{"text_encoder_causal": false, "text_encoder_fused_qkv": false, "text_encoder_parallel_block": false}
Rows from block 6 of the image encoder of a small contrastive image-text model, named by matrix and row number. Rows with one number belong to one neuron. Each number is 128 + 32 x the weight over its row's rms, rounded and kept within 0 to 255. All counts start at 0. Numbers have three digits each. After the name is the row's rms in percent of the matrix's.
After each neuron's rows are labels from the 100 images, of 14848, where the neuron reaches its highest value: "peak at" is the part of the image that holds the peak. Only what is clearly more common there than usual is listed. The data: regions of photos with short descriptions (Visual Genome). In brackets: how many of the 100, against the usual share in percent.
# fc1: MLP up (encoder.blocks.6.mlp.fc1.weight, 768x192), inputs 0-191
# fc2: MLP down (encoder.blocks.6.mlp.fc2.weight, 192x768, transposed), outputs 0-191

fc1.620 096:125103125106082138127122090117164085174121107131126143139176110081090129099123167169138147117145150103130068147121071192106097166136150113158129131155142150123122104100156126116084150131101196104066141163121105149165124206108118090096127119136136150077109109143115080074157170079126136077169151054142124143182109103103098113157081095190106096155096156150072199170123131120146137102099095194127215133110138148084139137133171116118104106056114135187140154144096162100150120103177159095096083127150104164158075130142115160087108124100162140123164156118107056157181073128112180188
fc2.620 096:145150145167109149138148161121168133150135131117133154094155099105108080116093044129121117129154075181114165118166156095101124121164129075055107126149064116120131130090114147124145128163119136072172149158112124142031177078137100152154209142136112174117101122168170170110079116137177123122126154196068125156121145174149147134084125152079130119139152113143136197112101198186136108131106154108100162069090152076152107140127166073097153092130110085168152111162108196130110079149080170095119141123189147147132093141122147122132118170160148067152179147163118165088106112074134097148
peak at: top left (40 vs 14.1)

fc1.50 092:094097097143114130173160114129124167135134106094192132063133068095124192144133143096105121112098100101080137091111171126144158134061108112200096145135121132149141101114148176083188067171102099132187151198138105078148115109066064114114172162186103119085106165091123086112085108109086090161165110132139099156160086118164108130129149131162083145142067157154112148151104106106129108122132122125164085149125112087152118140152086108132167167114115116155129133126144116183112140128096140124131128084147035139076094106150099156104106111103143098115079163089133189086153153073211081178
fc2.50 097:179173119114121099111104139134110067141124117123093134155131138144144056136126064223162176149150089131200116122152148154139076167129087171106077122115130175082058069122074095125126143123174109137130085126158066112085106163124180147161125124101104088129121115178156160151167166090138111131127134098182102167100144124050180163139107086154194165106142087083092180152155092183080150142121094175150093147135133123108136100083106075123113148112159162063163080110106125084122133096119104153141142187152152149129155117097126144156150128171115152058156094146113096161153121141095128138
peak at: top centre (35 vs 9.4)

fc1.677 090:142069113164147080080099154130149123090069084127124139066135124168152123130122047132165114180125172176093143135118138171122159087123154187100142168194083144121113154093131117173169152111173134092125055135142120169177162117082069213131196153096197095136129135152150120130109147118131102140122147145072109157108184139128102132129125071127088162112083168043112174174085109118139139136088122089101190110126078087072172120141086099089119131162155114131137114134084139169140154142108132149086142151080141111125183116118156064132092137101131150070107172125104125116088122124112131138
fc2.677 088:105184174131100148188112128168109128195141173058052111150092144125168103142116131184141174135144179076136105143114159084134102146135134131139057130108100108116162130141156156138117157183141111110121127140147109065100154110137139093127048076174138178195120115107137097140122113125112109165095152085164139095124093103180139180171143108131082148089118078164082084122078166142108147092124129152182108167144109162174160137093144078093175156112118064106107096141109131094130122186120138074129174150148058123149149102152102073089148086189144131115138154167133132094169161188136168142
peak at: centre (29 vs 6.2)

fc1.151 102:061131126127096173080139173144152107128065154118079191102113099114127145183122082110060128122057121111128090097130148179144105152157130160100112166148165180136104144094147128112058171113139121140070071041085123140171170094110171167114096132119200112145063147183152146142085109140068165138111122093074108135168153189115123146119120070115177139150153097145095154100169143081164116145158118134143106130110096145134125071145157115095107161059163152114074108111180140134118142111113100133131111158089088115106113094120167130133142096068081120174154111085071134121087110143142168140
fc2.151 100:156139123118132101107130107124091125130157042149123094101192158108109132134114187109169071149158124151151102129117120104101119142133158153132099134108181117110099128182119124138134097140144125099114108107115162113147135191124096114138053174133097132066107170108076118113148143079099086160109128132143165116108136112112153106097118187127097088097158087130144134095117130100194116093129083156202089146120146070137136167093165125159086103081072046137174154125110191060132063171101121134126159172128132188145125136089032139090152106138207129168139156161200148096189117133141159141
peak at: bottom right (38 vs 14.1)

fc1.628 113:158136129133146156083165205149139137148130106126138173074093179198167162124162121128172118155151128109086105156151110132134150125118140123116164132140109118125174101115148123144142139101168167091125123171148176066102091135121132143192139179176097119079145136110171120152145116093116098151154136203100155046091101129123115111109094155120114124158184078141121072115132143073168109133101159099144099107170162117139145112147067083208195165087105150107107077176100114064170086206107175135102124143079121160087136127124142104072123131093110169127145190100064119127106087108155067117
fc2.628 114:122142161083144167121106089157181136115121166144088119140137131102112086144097082067128105139164094165145145121117088112132178060135141092103165113133134168120151172179120190128139156178152127154059095097104095139162130066135166115135177121144157159125097141139071103073149116123064154141177138162151101221147100093101147132162145144105092111104085148119091126098152101155101151137148166164180179120081110155139073180134143144098113166135070073166130152127107108143163180165128117129117151103124110107114214200141129092144123092128059135129086111147166164080161179080173123172
peak at: centre (43 vs 6.2)

fc1.95 094:156149127140148126163106171061179101162123167117095088087149109150099112175109148092115135149156123147121159126100156190099152121116131138100111154121141094119046122088127178141184142141090132123163151195131136117121140134166159116123088105126114068155166205138092154156074145128081147164150075131129202168187086080123095100118075114145055132105118119139102167076129144137130067114044085142115104076122126124162161101133211162134140106081170149139114144107090083128075122159097157133063144179105087163082115156133097122142090121113165132159130173096143159124170162075116104115
fc2.95 098:144183108080160084128154107174077058123133091151138174134156105137158120105142146075114137117139099116163141166163099146112102104172099135140178192155126171109236175207107077131130088125086145091101165101128114168166152136070107114152145120122142157163087132116160039124143092124112102083133111103151112115089146143165056077129131106097105123144138157135109081145154101155181144114128103065092106132114101165086119108152121158215124162139125163129133164178126156130141170155199147124170164129152137120064119134108104119122138093153131163104140086161100177118133085127148073188
peak at: bottom left (44 vs 14.1)

fc1.6 096:118124094147113089129098142152147122167132100139156082142113130073097122150073168160123123062130119122081072075131139122124117108138190140127113100127102171072086128171135119081138076134151136033167066155145128133104081143181118107167136100122075095169123206072181125150102117127140112157111123126164159171155104152104088117091182122158159130127079139136099091178110139173054167116144104097153113157134112141115166120155126119152136133101144087125121148138152112174145155141107120128107099152163189150109138118159054103145056182118107132054176133102138250133128117139123098175
fc2.6 095:109142112144150165135172135051142116156136105126143126154119086171151144103153141068135184133130113190173157133131190145119144144109081116135157129149190074097123141115155084168114129112166124165088130096100187115132172164111128137084110190166074131089135092164055180162129119156149096176130136113093175113116121128164117123074123169112121151141203145129189125120133111138114119239095151119137110142143133151123126031121031157161137133149132082146115134127150132082109110095182197161150154093119082154155121148103165060144122104141140067190128101132129098143152101148148135118
peak at: bottom centre (45 vs 9.4)

fc1.521 097:151129123145098159148203109120085104110129106096081135143093130069140099102074153173089161095129086149102097110139139147144026073083144083053143175143150138171177086110149086194120121101092120216141138131140153118104100119125098190054172190138153145104103163075125079054123129098130126072082117101124119189144190093161148131108100181113143151084118121138126156120082129115110099131158154127110141148168141137066153099107145103132121088095091128133139135163126088130098168122125097163151135150120109156194171127120178134094141147121152090114166126084134168127112187129150103096
fc2.521 099:077091161051160109105121128152098088185078187126148135154093055170127150152151126116179116150193096119157149081119166139111157107107108176129200146112142131125116105100118130092165174126156145102142128131067083124136105123094057170109096128177140141169120048065132082154128141140140141166113118135121161138149157158111150150104157204127103128147147061080053150129143145107121103172151126135149081034154146155167143124122172173067138102158084129139102133141167137102096100130135166100109131174104167127111103123144167063183133107111135109109127061122088081169101124146109133135
peak at: bottom centre (53 vs 9.4)

fc1.96 085:109137141107128111142103140123113129169129170095138135129101131120164093148148141119167162108166150155131102071131132139123176060192133158101012138144161193039141176094130144116088130095092164093132136135090165112057107188154095127173151133115110127156087147147129128142084156108108116182127118163194141114103147105184143105095099154183140088061124115079128160172073169175137105157152151119137159122133103130136162098137159124107109116084157130116128137212140093166149134157136179128127139033164139124140089085125130156238101168075121147142121138103123143171122110138125151138
fc2.96 081:146143084141128145132117159154144144117096156127085096111196149194102144085107132156109175157158077212150142161114087170161162141136110105157194128107122112090128168157168113148155171110118114124140119069150126201135133058113068154112068143132087097121133169062124163158176114104147069135119122097113074128131144120193095135134096106122122123154144106126096072163173117158156143161165072074165173126164149095115096093098128181165173163139113138087176127118163146117100116085107103137108133144098115171102163133131171116087110132098149143144130058090107133105089210119211130085
peak at: bottom centre (26 vs 9.4)

fc1.449 107:161092119124139142068154167174140136151074106129139168081116181115148124105103165083137123140072130130141128134109155157114125166145083155105106112128149148092139094160214104184118157146064166121104093060082130097156011158194124159131155132098155157144103076103112091070111148137064137130150079112200184126092185095103133099112094143158119155135092130159165122139101174091142129071124124162093119193100179118087151163131208114130123109104133094150183122132140127146124164163149106165144158081134092129101154154191105110190127133113154140112145127184147151161112126136129162143
fc2.449 104:152141108132098148146147082109124109122112148198106125125125144114108142111123158157109116097076127174130122103099094087113131130107124134070114111134082139111093111104100120097111122133142133187110144198105158165141118145123145077053089070141110184155134048096145179191146099111118161176143185105109174118126155174135067131100151131128132097030122155144075169159126129115164132159134091145131129116129172153184164201168153138125160161204140185125133076077104137148130095096090178074058125153105124160096065124135138118109131100162090147185099171087068088119139148081140126147
peak at: centre (29 vs 6.2); bottom centre (29 vs 9.4)

fc1.591 096:162155067100118137124112123139118135149108120117128175161140192139166145075184111182013136123075143160189156136131102102162145122146135148108094106120179158110159104124113078098121167069087135151142057117095138131134098149161135147086171142104150103135193090111113121136148095130104098135133138164064103170081116128128163155137094164087129150124034138114135189116133160082121168158128130127095091116180092105126119149093143160137083085032175146129194103122116094154145124099143111091116114120103117102113136049144124180149143161067116155097097148094099089175149074153123113112
fc2.591 105:058152161155148103122144092116128086133095147135123133113155102099114078193092094185164109156155124116084102180124178076142126134098115154133141085106129157165085083127079068137133111183140148082133111161101111127160146125161173046091093101202127120113086152147098154163114124169143187156099146121155121162135122111158068139170128159141157102106194128079146124193124126142134143076140089076113072110146085117089089120137171123156135126199138127106139176188083111117155141049059160076162112129156130177093121177149128077135188151128162141135116159172140164099097126139114122134
peak at: top right (41 vs 14.1)

fc1.368 091:083146100093083143117083170101124167132107143220123181233137110114157105087120114142071097149137098110161142147037077120119152217127126153115095199108128118085123156090107135130155087098062109175088159104087161060136106095120135111128126136159102151121095094185163129060184135100135107152140109118114116168129128090087110105111096176154087176141083097137149088091137094045123107080157162132154157177135140172163111123131097129137122141127161122163140114143105097121142134115127184135107138136133103156111070124098125083127125143128164134099168187157104145117119148074151097080
fc2.368 102:161118134141125069177111120178152151205127150131147133103076131160205161124160107130130105118114169129168139062142096140093102098122179096134153132113101144179083193131127109151117130107136137179190112163108127144158096140176149135146150175125097153139119172116094149154150155155139099152113115109168124088143124077068116132159082157117147094107158209140148112173131146126124085104082112169118125141095136143110056110166117084087100106084134077133166133131148144158156161107153064118147108151090117173139204174079061171102188132177175109187093166139135153159174138178057122129
peak at: top right (32 vs 14.1); centre (26 vs 6.2)

fc1.733 092:099145194131128102099123147088155165148130098125136058122116141181152105130129055154118114129151165141136139120160164137140149217220140106080081149144172146116092140130127177163150093127175209094109185095099153120158130070150129079118127085165110091179082138129187144137153167132122213075169129128148106132105137146183115085115184092072147087188187103151083142113140145113156090128141089147076146140142169080126105121112120129140141143134176158128147136103098129143119134106091110111142180129157118139181173089155119106120173111070138154076164126115149133141151074172132110068
fc2.733 096:084135093107122126146105115150120121129109159098147173163156095077062069076137105196119157151124153084120123081187072122130132122121141099138101125120112130128086126101086104146132084102102112117143111077105121094099134105093105134090106137125106190159125141063136117117122039147088137138107163136107059093119142119092145131106142127096077158084130104130098101132170132161126125094089108164167117109116120084173109135125146072168145154038153175154159160166102131098193177057124178117090085117160092144124128099090086206193099148150114054187100101128101138189142107136122180115
peak at: centre (55 vs 6.2)

fc1.509 107:029133145142174099093120131085072166119089092158183155145112090049133129126183097159154163169165142150114124100091085140156149108160117155127137139084182126080103145098142149106145131104143106110145096178121111131143177165127115114113150136139136159104142174127150158078118122107120091062130118120087141147165099080108096140111125056132208114076149129123146136113146125177102106099118125151087061153170121098161116139137135148121113153116140132105129106136117131088106111053182164143093127142137160153124101159218053140156079190175197160163149102087107069100162130141101057136
fc2.509 111:122079183170136183123133091170096157113138116121110132122145110099168139169128105112135125107136119115166151193114148148094201165176134112122135117126106202153113147083111199108051111143047159127073125089131107135132089105090147109113136131141194099192117121164039143123127130107138145155118137132138088112089165087132151070125119140126066138104114156114164103127176157112120193076112184152177187093139161154084145130117161082107169089203125176115170166118112142154121115134126131101123120162103128163083163135138129141126120059169048102124073171129141102108172098081121109115
peak at: centre (50 vs 6.2); bottom centre (32 vs 9.4)

fc1.618 091:160064170112061115125132148135105133166109129138087109118121143086109176132140150143119147204112143142041133032163175150153099105144077093150153159116146082162135094108088124151130143128141152121091099094132129150145153140168103122108190135171152108107196119110144137140136197128100109089171098161172108091140116136153066096159162153063076086158132132123148199152067078146135107123155121091094140139194143131111197129122138099119116118118125111145104147117141086107167099075100141164141124050105067143079114131097099107120115091123095113073137145160054063163124158121146105169
fc2.618 092:107102094122179082103106101113155135103105109104127137171173105141134047136075141077115108135141143076112139157093124176090150113144150126059073131095075113077129157167173165082183124084094077151117132188076088101101115087067121096128104094120133135153098146183130113121067122089119121141059130089119169109093114095106200111067076147162125174100151099171138145112118166072085117108108134176115107185112142115153125165137114164113131163101111142113126098127137104146095161146144201127073092133169213126108121154124163066080138086091138101131107108103135145060117110119101123109
peak at: top left (46 vs 14.1)

fc1.454 106:117100090159123115118060136116104117128167098132171113148141150102080120125113108150124092105118118094182146133171131107152130129174138140162123137091115134084136182094116132191121119182169215110126084166051226088117090114152123141122201140095141145127121053118108133120074124194120121129088065138155165143176119115110133127139095102097116122099136075129128097110135171079117085176153133085157139096149176077129096193194104138147105046158115159142069126169116162113150145120173146150124080176107144155156201112131111084152146105183148149150138141095116140110101174128170129089
fc2.454 112:076090163134143162105140180140145130150148162194118150102093123171121141086071170109087149182098113153125095092086124130122127202075107128073126126185165121128129081149121106098141164140158128160080133172123114148132141133088135209073097121181125103147106128160101167156127130151177135068129155145142130171144107178155113135190155174164087108125135104097156187134176161164111115070113091168158070122133139188108096075124075094150180188096136083169182120102170148123107148093051117149108113112078152088122125165148114161113138105103164131126201084109142124102108129106095161127
peak at: bottom right (34 vs 14.1); bottom centre (26 vs 9.4)

fc1.407 097:099125109093045166138079117118116092084126121161117127156075139159127094147153158154169157137134135114140186151132155137053157157106114187123118180141103151131147107113144052147204148121116149095119151092097111166146124124118114094094096109108101111117059123184097123159166163104129150068091135115148134064146170149117138161166146138124187126124224092106177128130109165123096156102155093058101146132181109163113072175110103158061148101087119107133101111171181113134091096127121137189153124111109066099128120144117168158093130126107195103120145128147105146221113076119129168123
fc2.407 095:107182064105153121117068161101121117114131159120172092128123187078120128119188100086069106100166131146115129080068081131189136143197157039126112065114030131090124165136105142102094162120055142070138131133122186125117146087173105167127123102123188145158147151066170116099138125118147134140114109152133098088178065091105124066098118116117090132080141137156093142134107113094108144120125136172142098097134139094117135120143154051210116146105181136094182137161128133152151136134145157122123161159170131110166157146193100097133120133122068154102126112119126099142130185119133123106
peak at: top centre (47 vs 9.4)

fc1.438 087:164095099111138158119160137140174202091143152068177163136152140146154145155145164172147124099137134151125099092080138072139193192133149166147160071195179043140170127131099104110181117117179125175142095140161104101117148125074154134142113117129096147155154154102089082096144100090074176137145138122121104060092095121158084156156140093193100126206102155093147149121100113139188124123118138120092141160082100146092072140167114124156161144134155089152099112120146159139157151055120145145120129119143153138114101170114123139171216087107133103126101121168144102174099042141096132116
fc2.438 082:099147172111093106112126124041151122145126109108072089109159116138094096143111134119081135111174129063104113175168188105078119065134089116101098148107124148140116070108117052107090147096097119141131137154079121134186092151141146146102142137143165106083055102119148121142127142135146117151161139125181121145168146103080135056129138173107149141100136159126139108138135120083086101132141120171107092188140117141098172095172164096132087119120116071129169122123125126169101057199195116087105112141099088064155163123133123187151088201139147191118104156140104159111121187176193111080
peak at: middle right (50 vs 9.4); bottom centre (34 vs 9.4)

fc1.556 112:119121107147106164171061089172126125162113121058140099139165084075066115141056140154148108051081180104111099059165131121120086114158150152136118102164152125159098132078167115135145158128170115132089090112124135102057165109083135124168148083137107134142089163099173137146139134102139134099102208098121151118130107095156147140123129131117088148123148129072100171130102117157051134079124074165123120142142094108156171171161125126056086163101129111190141159138134173119095103105081136129157161065135119139137130170073116164180090160163197119157099125129106176183133127146102188148
fc2.556 110:161132141061131123098155123066147132113144155167184070168093131154162143147205101095108146196107119132160135166151112145135152117131116115126097126107140154166122203182136097093098102116115153090165120146126173197115086144135121143103193146115081105095172113122089135085109117145110116188149148108134140120166118179119092092141042117122172146107130144159182083135083132097169140173140126136120153152109150143120072132093118144142101157166142156165106099102164117047179158146100104119125122136143140171191070188111102137063179132132045126066124150114128129062172154129104078122
peak at: bottom centre (30 vs 9.4)

fc1.459 112:105094153210179101109110079161097154079142158138157156077139076143121141130133091124160058126098099146137154146116161105110154106109133159122106133137111162122181149074150090140101154158161109132115133148145088055100090100140109072133136131174190080109129134178142089119140159134103152129112109136163180116124165082135160142159140129136112102077104091112132168146116183110164106079098149112079090113157092109084124235152120120119130125112159190067137100126079135124116079174020110136104154194122148111157074094140130129149147192095133064121166163143139118144124158191155129153
fc2.459 107:158089139106074144147119131063131161164124163095072114107137155084093133103211062118129129120102145157137073123133131122137117149173088137229090166106141149153163106132199171097098123144130125085129088142128108193094115183127148132199103114070153122146143066111162208132120114118141155169136160076108089115137115157193147127176137099120183048170163110125110142134102151121096146156165128122091107096124155084152160150099093166179127096186112094117123188059141146118142159168146100188090116133119134153177156097135128161119092132150062115136165153134121160093127116119103125126
peak at: top left (55 vs 14.1); top right (38 vs 14.1)

fc1.263 102:101133099083166101144117077179153112088095190087125190204103076142098108152160137106110044105142058131084177191137150112121169151046117132122152145158131120139123131157133151102163143134119151156156083179140116094155163100127145113134137142089120094110121078150123050076161107144129121097166122190183180175158164160118092137077150208080142116116110151135114157079106134110162107154095104129151146068150123129106086151193075104099055109139143181134140123112136148160176084126125074119101146142141148115160110167138115101168110172138105156093135118145114117136096135159136188102
fc2.263 097:212161186152156121137153143129110149152165115169140073138176123142146170137087130119125118094061143096150074127107176145077078109153115134145150090117150174121102140120211148136127125172162107081113124147140127148086076143150175148137138106062125144101111133156105186113133122194127149146136132068151120158148115067124144094163165099158184150130082137180151116118119178137130179113089165100147108150118128113134178130085157187148198133048103082095107162123175114089105155080064177154141059138147130157100166131102120144103129146115115116147150129124132165116135174183210084099
peak at: top left (46 vs 14.1)

fc1.324 088:121101169116135168141111135018109132126108082131148127190125123147118059146174106164104175115150192129100106151133092131143154161168137127097178098103115140124099146109158097172081129116176168154123112079085132152165150147124110148122169164204147087097153113173096151113156208132128154099142191098104120126189134131134139080146089086144130057140121084129088079116153125111232085114163129119118108160193164155108130096144108190078131095127127150143111199097106139149086163167083116125105129106175102132129128091151171131129089108117117099072088148154094138177175155112147139140
fc2.324 091:117128131092168112136148122149092171151131137100182131106084096151182144142128081079150136160096090073146140078130146140130131118137157148156089118102121080114162172123186172089193192110139125161139103120151125117105126137168110124069139132158150229160075169182106075153120095151174083136113096179107109143094144124106171146124157086130127170132129150135104101158093082100078144138108096135062155111097136203139093141181131119131166120089089187125115159166106215104176143058102129126106157181087122114171160174160121159130204153161133154187155101112129114108155162111125123147
peak at: top centre (29 vs 9.4); bottom centre (26 vs 9.4)

fc1.200 092:120132102112116108072155130113097151081061153169102094155082137106120126126165125104138156066116118162127155124091130123158140141166141186142157156145184145193090109115082136168137137134108038086098113106182093107140133112109167143102189154155118129054130122173198119066066096173059099135143118180153129150166180152136073110088118188140100146120155078125120081093128128094130115136102053096102137085127109112078169158137164100080165124130110142166087132158163102089120141090113141146112129152172108170136137095151152115176072129078178185103130069070107124122105127148133118119
fc2.200 087:127059111156094104101067089145174116123110140069137115129104083111186152160138100133182106159139135098147114136134152153105091131131056059138116157118081181169137144130151127135120138119162174146101089160099115080095142136118117120202109070122114082153143175118058134103080153185159143117074110185110135114123118070150144096143102092098139090120149125097100147122217150092132112076175104127123144137117158134169142128161165115137063087127071143064111093143119091136129119156123105148198125180157150089049127102118087147108099066178143100147075153056175110116128124141116125119
peak at: bottom left (32 vs 14.1)

fc1.661 088:115111147126084146078157133107133159139141152073164087103117111168100160120136082160109125187126194149116143126100150110106073148077118161116181135156089121165127160096157162118163146120090136139136103114185085088125109128123084174153110159088159155159171045137132108148153111159117147170132169127125119155203149158084142144132127162131055140119143165172115096139156107100147158143151155132170209082112101146070108135123101123133099093076182142094104063164091144200167084095154089161089125105082120163151163133094065114172163104156155109158180065144124066085123162120162168122
fc2.661 093:104159126126183076196093098160178122101135131133098152145139109108128100160104152116116147128175111130121113099172143159090164144137137083165012125096129073127151088157121098134153158103148128118106092145101129147125128121136118111111100131183132150142110114135130150107152168070124110139149078134119142181167132064143122098155135092126157113098133174136115138211117166139187071134055135071122148150114090092190119120075106074064141115097088096097157210156120126083095186177130113048113190113133105099127105094121146168079105121163139144090084153162110206111147143109109165133
peak at: bottom right (42 vs 14.1)

fc1.431 091:093107130139110132152140132194099118139170146113123053106132094171174150150173121136144179079071200129134138106163126145129151184154127091073152075127167139160116143123191129100175140149139126091101135163156086113145152110091126111125077130136128105126080198135121104138118141112109099164051121134123102112064180102111097100156177190136057117151110056189125147175124115121144080126072180179132162168123170151145101082129131113119086117104126153104119103135205101114166141129115085120171119177164122104073145107174100118131134201126101148175162168102076161107118110144126072111
fc2.431 089:090148118056101125098102126125159135081083071150126140104130077107096101070137105058147102131192080100111101139106153136148142112077089127190125115161133139118093172150089070054151158094117125150085116136149113168137118144128085092089121103125106144098108054146158167175097080132161096109142147077141148096115076104138160170080129132131120126126161120153110124157130162071144190073053122090141109089151153087107163169110143067202153150119107107188116112117131148125119092114110094142107138112138131170189115151123070098128039052112174091129111143155106117169151086124127128126
peak at: top right (91 vs 14.1)

fc1.35 088:126064198126166112154080115154141085137112167098151129127182139154133136129053114153084138106081150105044100143096147120178055131099113082096139106067141164146173128154115199142148132128146132120139215104153122171130163093148150152083153166162141078134093159165143115161152106087115144157138156166111125118132147093115101146145145162121201147181173127108128140124095153110068183083082088133177124113121135155110131098132216097094102121075160114117137099103104076152145110137127174152102113126150090106088095157134170088053139123091128185111119161118122123101152162080130190152
fc2.35 088:161126110098140148089190128171130154108110117149154167148064103130120118135097152173134152118130063103185135120169074187140134130173074178132112163114154096146115070082117137134191184146051110184147122220153114096098128093112148156163119070128120128139137125135143135156110118140106094133110061135080146147146129139155172116109089096118047077088118098133124174190088090077128078159132158152166112171086115131137096113159114116159186098149122170132116180170112205124149144108080092080118162125115172122120157114139160182146098137178146112095175132161099154162111122160118109171
peak at: bottom centre (40 vs 9.4); centre (25 vs 6.2)

fc1.430 095:121129170097112068088144145115109110168152131161171153146116154120141177084104144173178089178125118127089150075089114099102141118094126103175170105093112139121123079143087097077134134157112173139155129161133123161081115134068100105195098160117121129116120100150107135124106122189105137037127104141130092161043188132167048139075137137127113158099100142154123085189122181163148160174144173147103152162102145194169114164134077105188153104119126130166160131145108143135114092096079127106169099132076110098130074103108142159104141144088071112154118136083105119114132116159049194089
fc2.430 088:098160143182114126139154154123085101137117145065124133115166117124098153203128138094090157073117127129153158111159123160133117084166091059087035139116135125188163116111089153135085124117119131094122120107082049089113091098115092200073110187098117141153121134128150099143086159094099069194116104143160137115164082095126129137119114131077112085098176152076108134111096111086119095091166090115165140148177165084094177150079165117103095166133135176137129143070172101140182149114159106127123126088128114108102079192132096112161138147148165181125163131095131160114166146070132061131
peak at: middle right (39 vs 9.4)

fc1.129 095:040131147150103164129117131114132140064098167178114130139139152092111101124135139157111140071134122154133117154165130112069121148102126100102104122103169114134144113119189087090152143156170155151100117176185084119181096087144149102160144096138095098133110110172126099144074136098130118200110110064113145139093187149080130138150113146116088137131122118124163133109207147129046132125134056116107120154154155110065117190098110068154086111202189151137103122083116111098133191180115135161126129137113119140100142156159096121180131206096078170093171170043095130154116139149097112154
fc2.129 101:154168166101145102143131111125141053163162083111142160169073047135112071133126082126140117149122142116155140099083159119140146097129127153099118145156104061082167157130099119171115125143131116115142150106082132095117112157100159113134112114067096074113175093055132156136150096133130145046135182121107124122083125129142105137114137108125167108157114137135070135136032192113107079131121158139135164093089127144162113132144076161143211135131099131109198138131120074113141114133140184095137093136192146105189102101060107129116106115162142104137112101138078071077186057137140196101
peak at: top left (66 vs 14.1)

fc1.564 090:152113162135116101141146111133119214200089089118082110147106179080102131167066118042129121138146149106108169112136113106202118121116138145095092169095070110155130100137104107083138140159132118128173066117138110159115103175129153168121146106152135126128141140120116107143100109149185122089099068098096127143212136153151136068090141139168122175203207138151145095121056126120153103095132069121114129098134174100169096105118156137156088190164146069089086163118135163130116129103070138126125106087101169139175093115148127149135094159135121143149178113084076063127129168135184102135
fc2.564 084:101095127070112120146132113085123109089154164086175160101122120124175160102115133151085148142126145203142126054067147155150119069193097135145135028165144116169140130105173122097144116128094108150078068153097069090194166114199136091054098155128116150170155122122054136113094098157156064159102169129140157186125125142092169183155091111127075130095136139200103131117143171112138126134087144119194148126130103174090136094152162090068120122104122112164169124130089136156141127130109097132100167181168115113125139136105134158141126102125169135149095125129139114135096062120098143088
peak at: top centre (28 vs 9.4); bottom centre (27 vs 9.4)

fc1.434 105:119186127184114097168100133192151140130118104102167089113083103135114202122093087136114098151179140139079121080141101092112060165098105126171146078129152125120164142107123137200179140156141137193135139126090119155166077130042134115120130124182146090095089079132111137200084181107128145098113148147033137107136076130139094109121133114097138129111112115110176110108156137171135053074141116092148133122186123172206118163181171071144106115127080220144151140143147153165105113134110134135139133129152107135160099162125169101132146119146126158159191104098111128105107110083108115151
fc2.434 103:096115181165094100118079154107118102101106109064119105111137191177176077141096157115095098080110116161129118157074091142085141132169121113063148153115120146106120172140179121074146168149151092169117153074189178130069092138167088159133132150124097125106121100146113139127161129119175106143096141128158117136127182176068154097136098105199104122067170194112178067089170134126124134172085115138117156125107215114147151131162099115144132129158185156152142179082143105137169115170129148144111140142092162107101138078117116117107120083107116016079129112156130172137154118115100092134
peak at: bottom centre (40 vs 9.4); centre (36 vs 6.2)

fc1.10 104:128135072054085098158150095194117095106171107145113094150132195082094118117117135135139196116117183093107130141130108069118167202140144196100101139124156123125161166131131129172126098153111124169120112116145119076133166104122079107134124144140111207150099136160177178129124123100124139104056129121153115066076116121148182180173097148101072135131099111234155100165128092134108129168170116163147143151137159085138107071099126089097108060094094144172128102115130145092119113106128117057154151130093090181152136132149182104142123122133167106137080127076086192115135128118143112161
fc2.10 102:108124098185168137110120170154144068195110145161132165094090035161098161107140139099128126154106154158146137073105109138111158111116100121136171120130049141129113158106046156087107110158142159152122207140136142177072161146122110092075097153106139144148110137118122102131157107085111080111170130118180126142116127144173125141141206145127147073136128096001107143156084130108140155180079057132085062159166154094147118104159119098141134094189093127194151156137146140132119076108133125129152166163134118101161143158118105084122153173124122097115178086117150135140167134144096134119
peak at: centre (45 vs 6.2); bottom centre (40 vs 9.4)

fc1.656 112:122152091097131157138112120070073146105087122091154127178086153125109108155121126157085063139209105119130117162139131138131168229120101156163156178137134109089141176136079122121136182128155167101137119129167109166161104091125112130107170121143101143126082148122156078112120210094164089119147067147114134160099128141130119150218112110107162101110072040149156179141153159137115113118178119131083176160182180121119166064122167118114133074095157164153163100089143132114094115141092142096166130171144141093195128165144152125148147109100124101091174099109171116109151075116194118105
fc2.656 108:071073144170164169104089112142162157127132045074103113185120113158097133083096102176193107158155139156089135102146108148121104125107127112132120159099116158098182164129214129060100124083172128108110175132168115105170132121136080114154116133139118156140141148190132175080130081129192171130121126146146101199155171125156133131092122121109094073132133155158076148148131122133050174140128169105108084104111086104135100176171121104130170107098122116093151187133082151166133199128191112133122127122142144092121147087074135089155078137088153064096143149149169137133164075131149142170
peak at: bottom centre (42 vs 9.4); centre (32 vs 6.2)

fc1.258 088:081099088170125145120184045108148126168181109109134195126150116140083154121124138151137095115117134169076102117129100074158178144128159128099135163160103094114120095145066135153119158099154126149178092123154134093120143119148129127105156093193103146100157180067092082081112179159128123189089147124071159084154096119114082116088070131150119124177092110151098120175120177141134138133085146102144145118167103057132194134197166118133082146172197102128112165128106107106115153175147211113093131195155149115126130100154116077080118080117120109105089086096071105114141112128177121131
fc2.258 086:186200148070105096185162129134130116091089151105154157173129120090102150092150128144111121129097106124168098095085168116086102195135103110144149119104187108058093119097148047165096120058179120089139115158163158156159083108107136068165116133141148144141131080190183067147103107181163092069102145163151132132151155156063144150189145133164075111144164111120107123049157107131168124106126133149119108162147103118182090145112107116078079170141087149124139113106114144188123079099114117127138102100181130121137113140064158186144058152118138152117144162170133153131114127156118121121
peak at: bottom right (35 vs 14.1)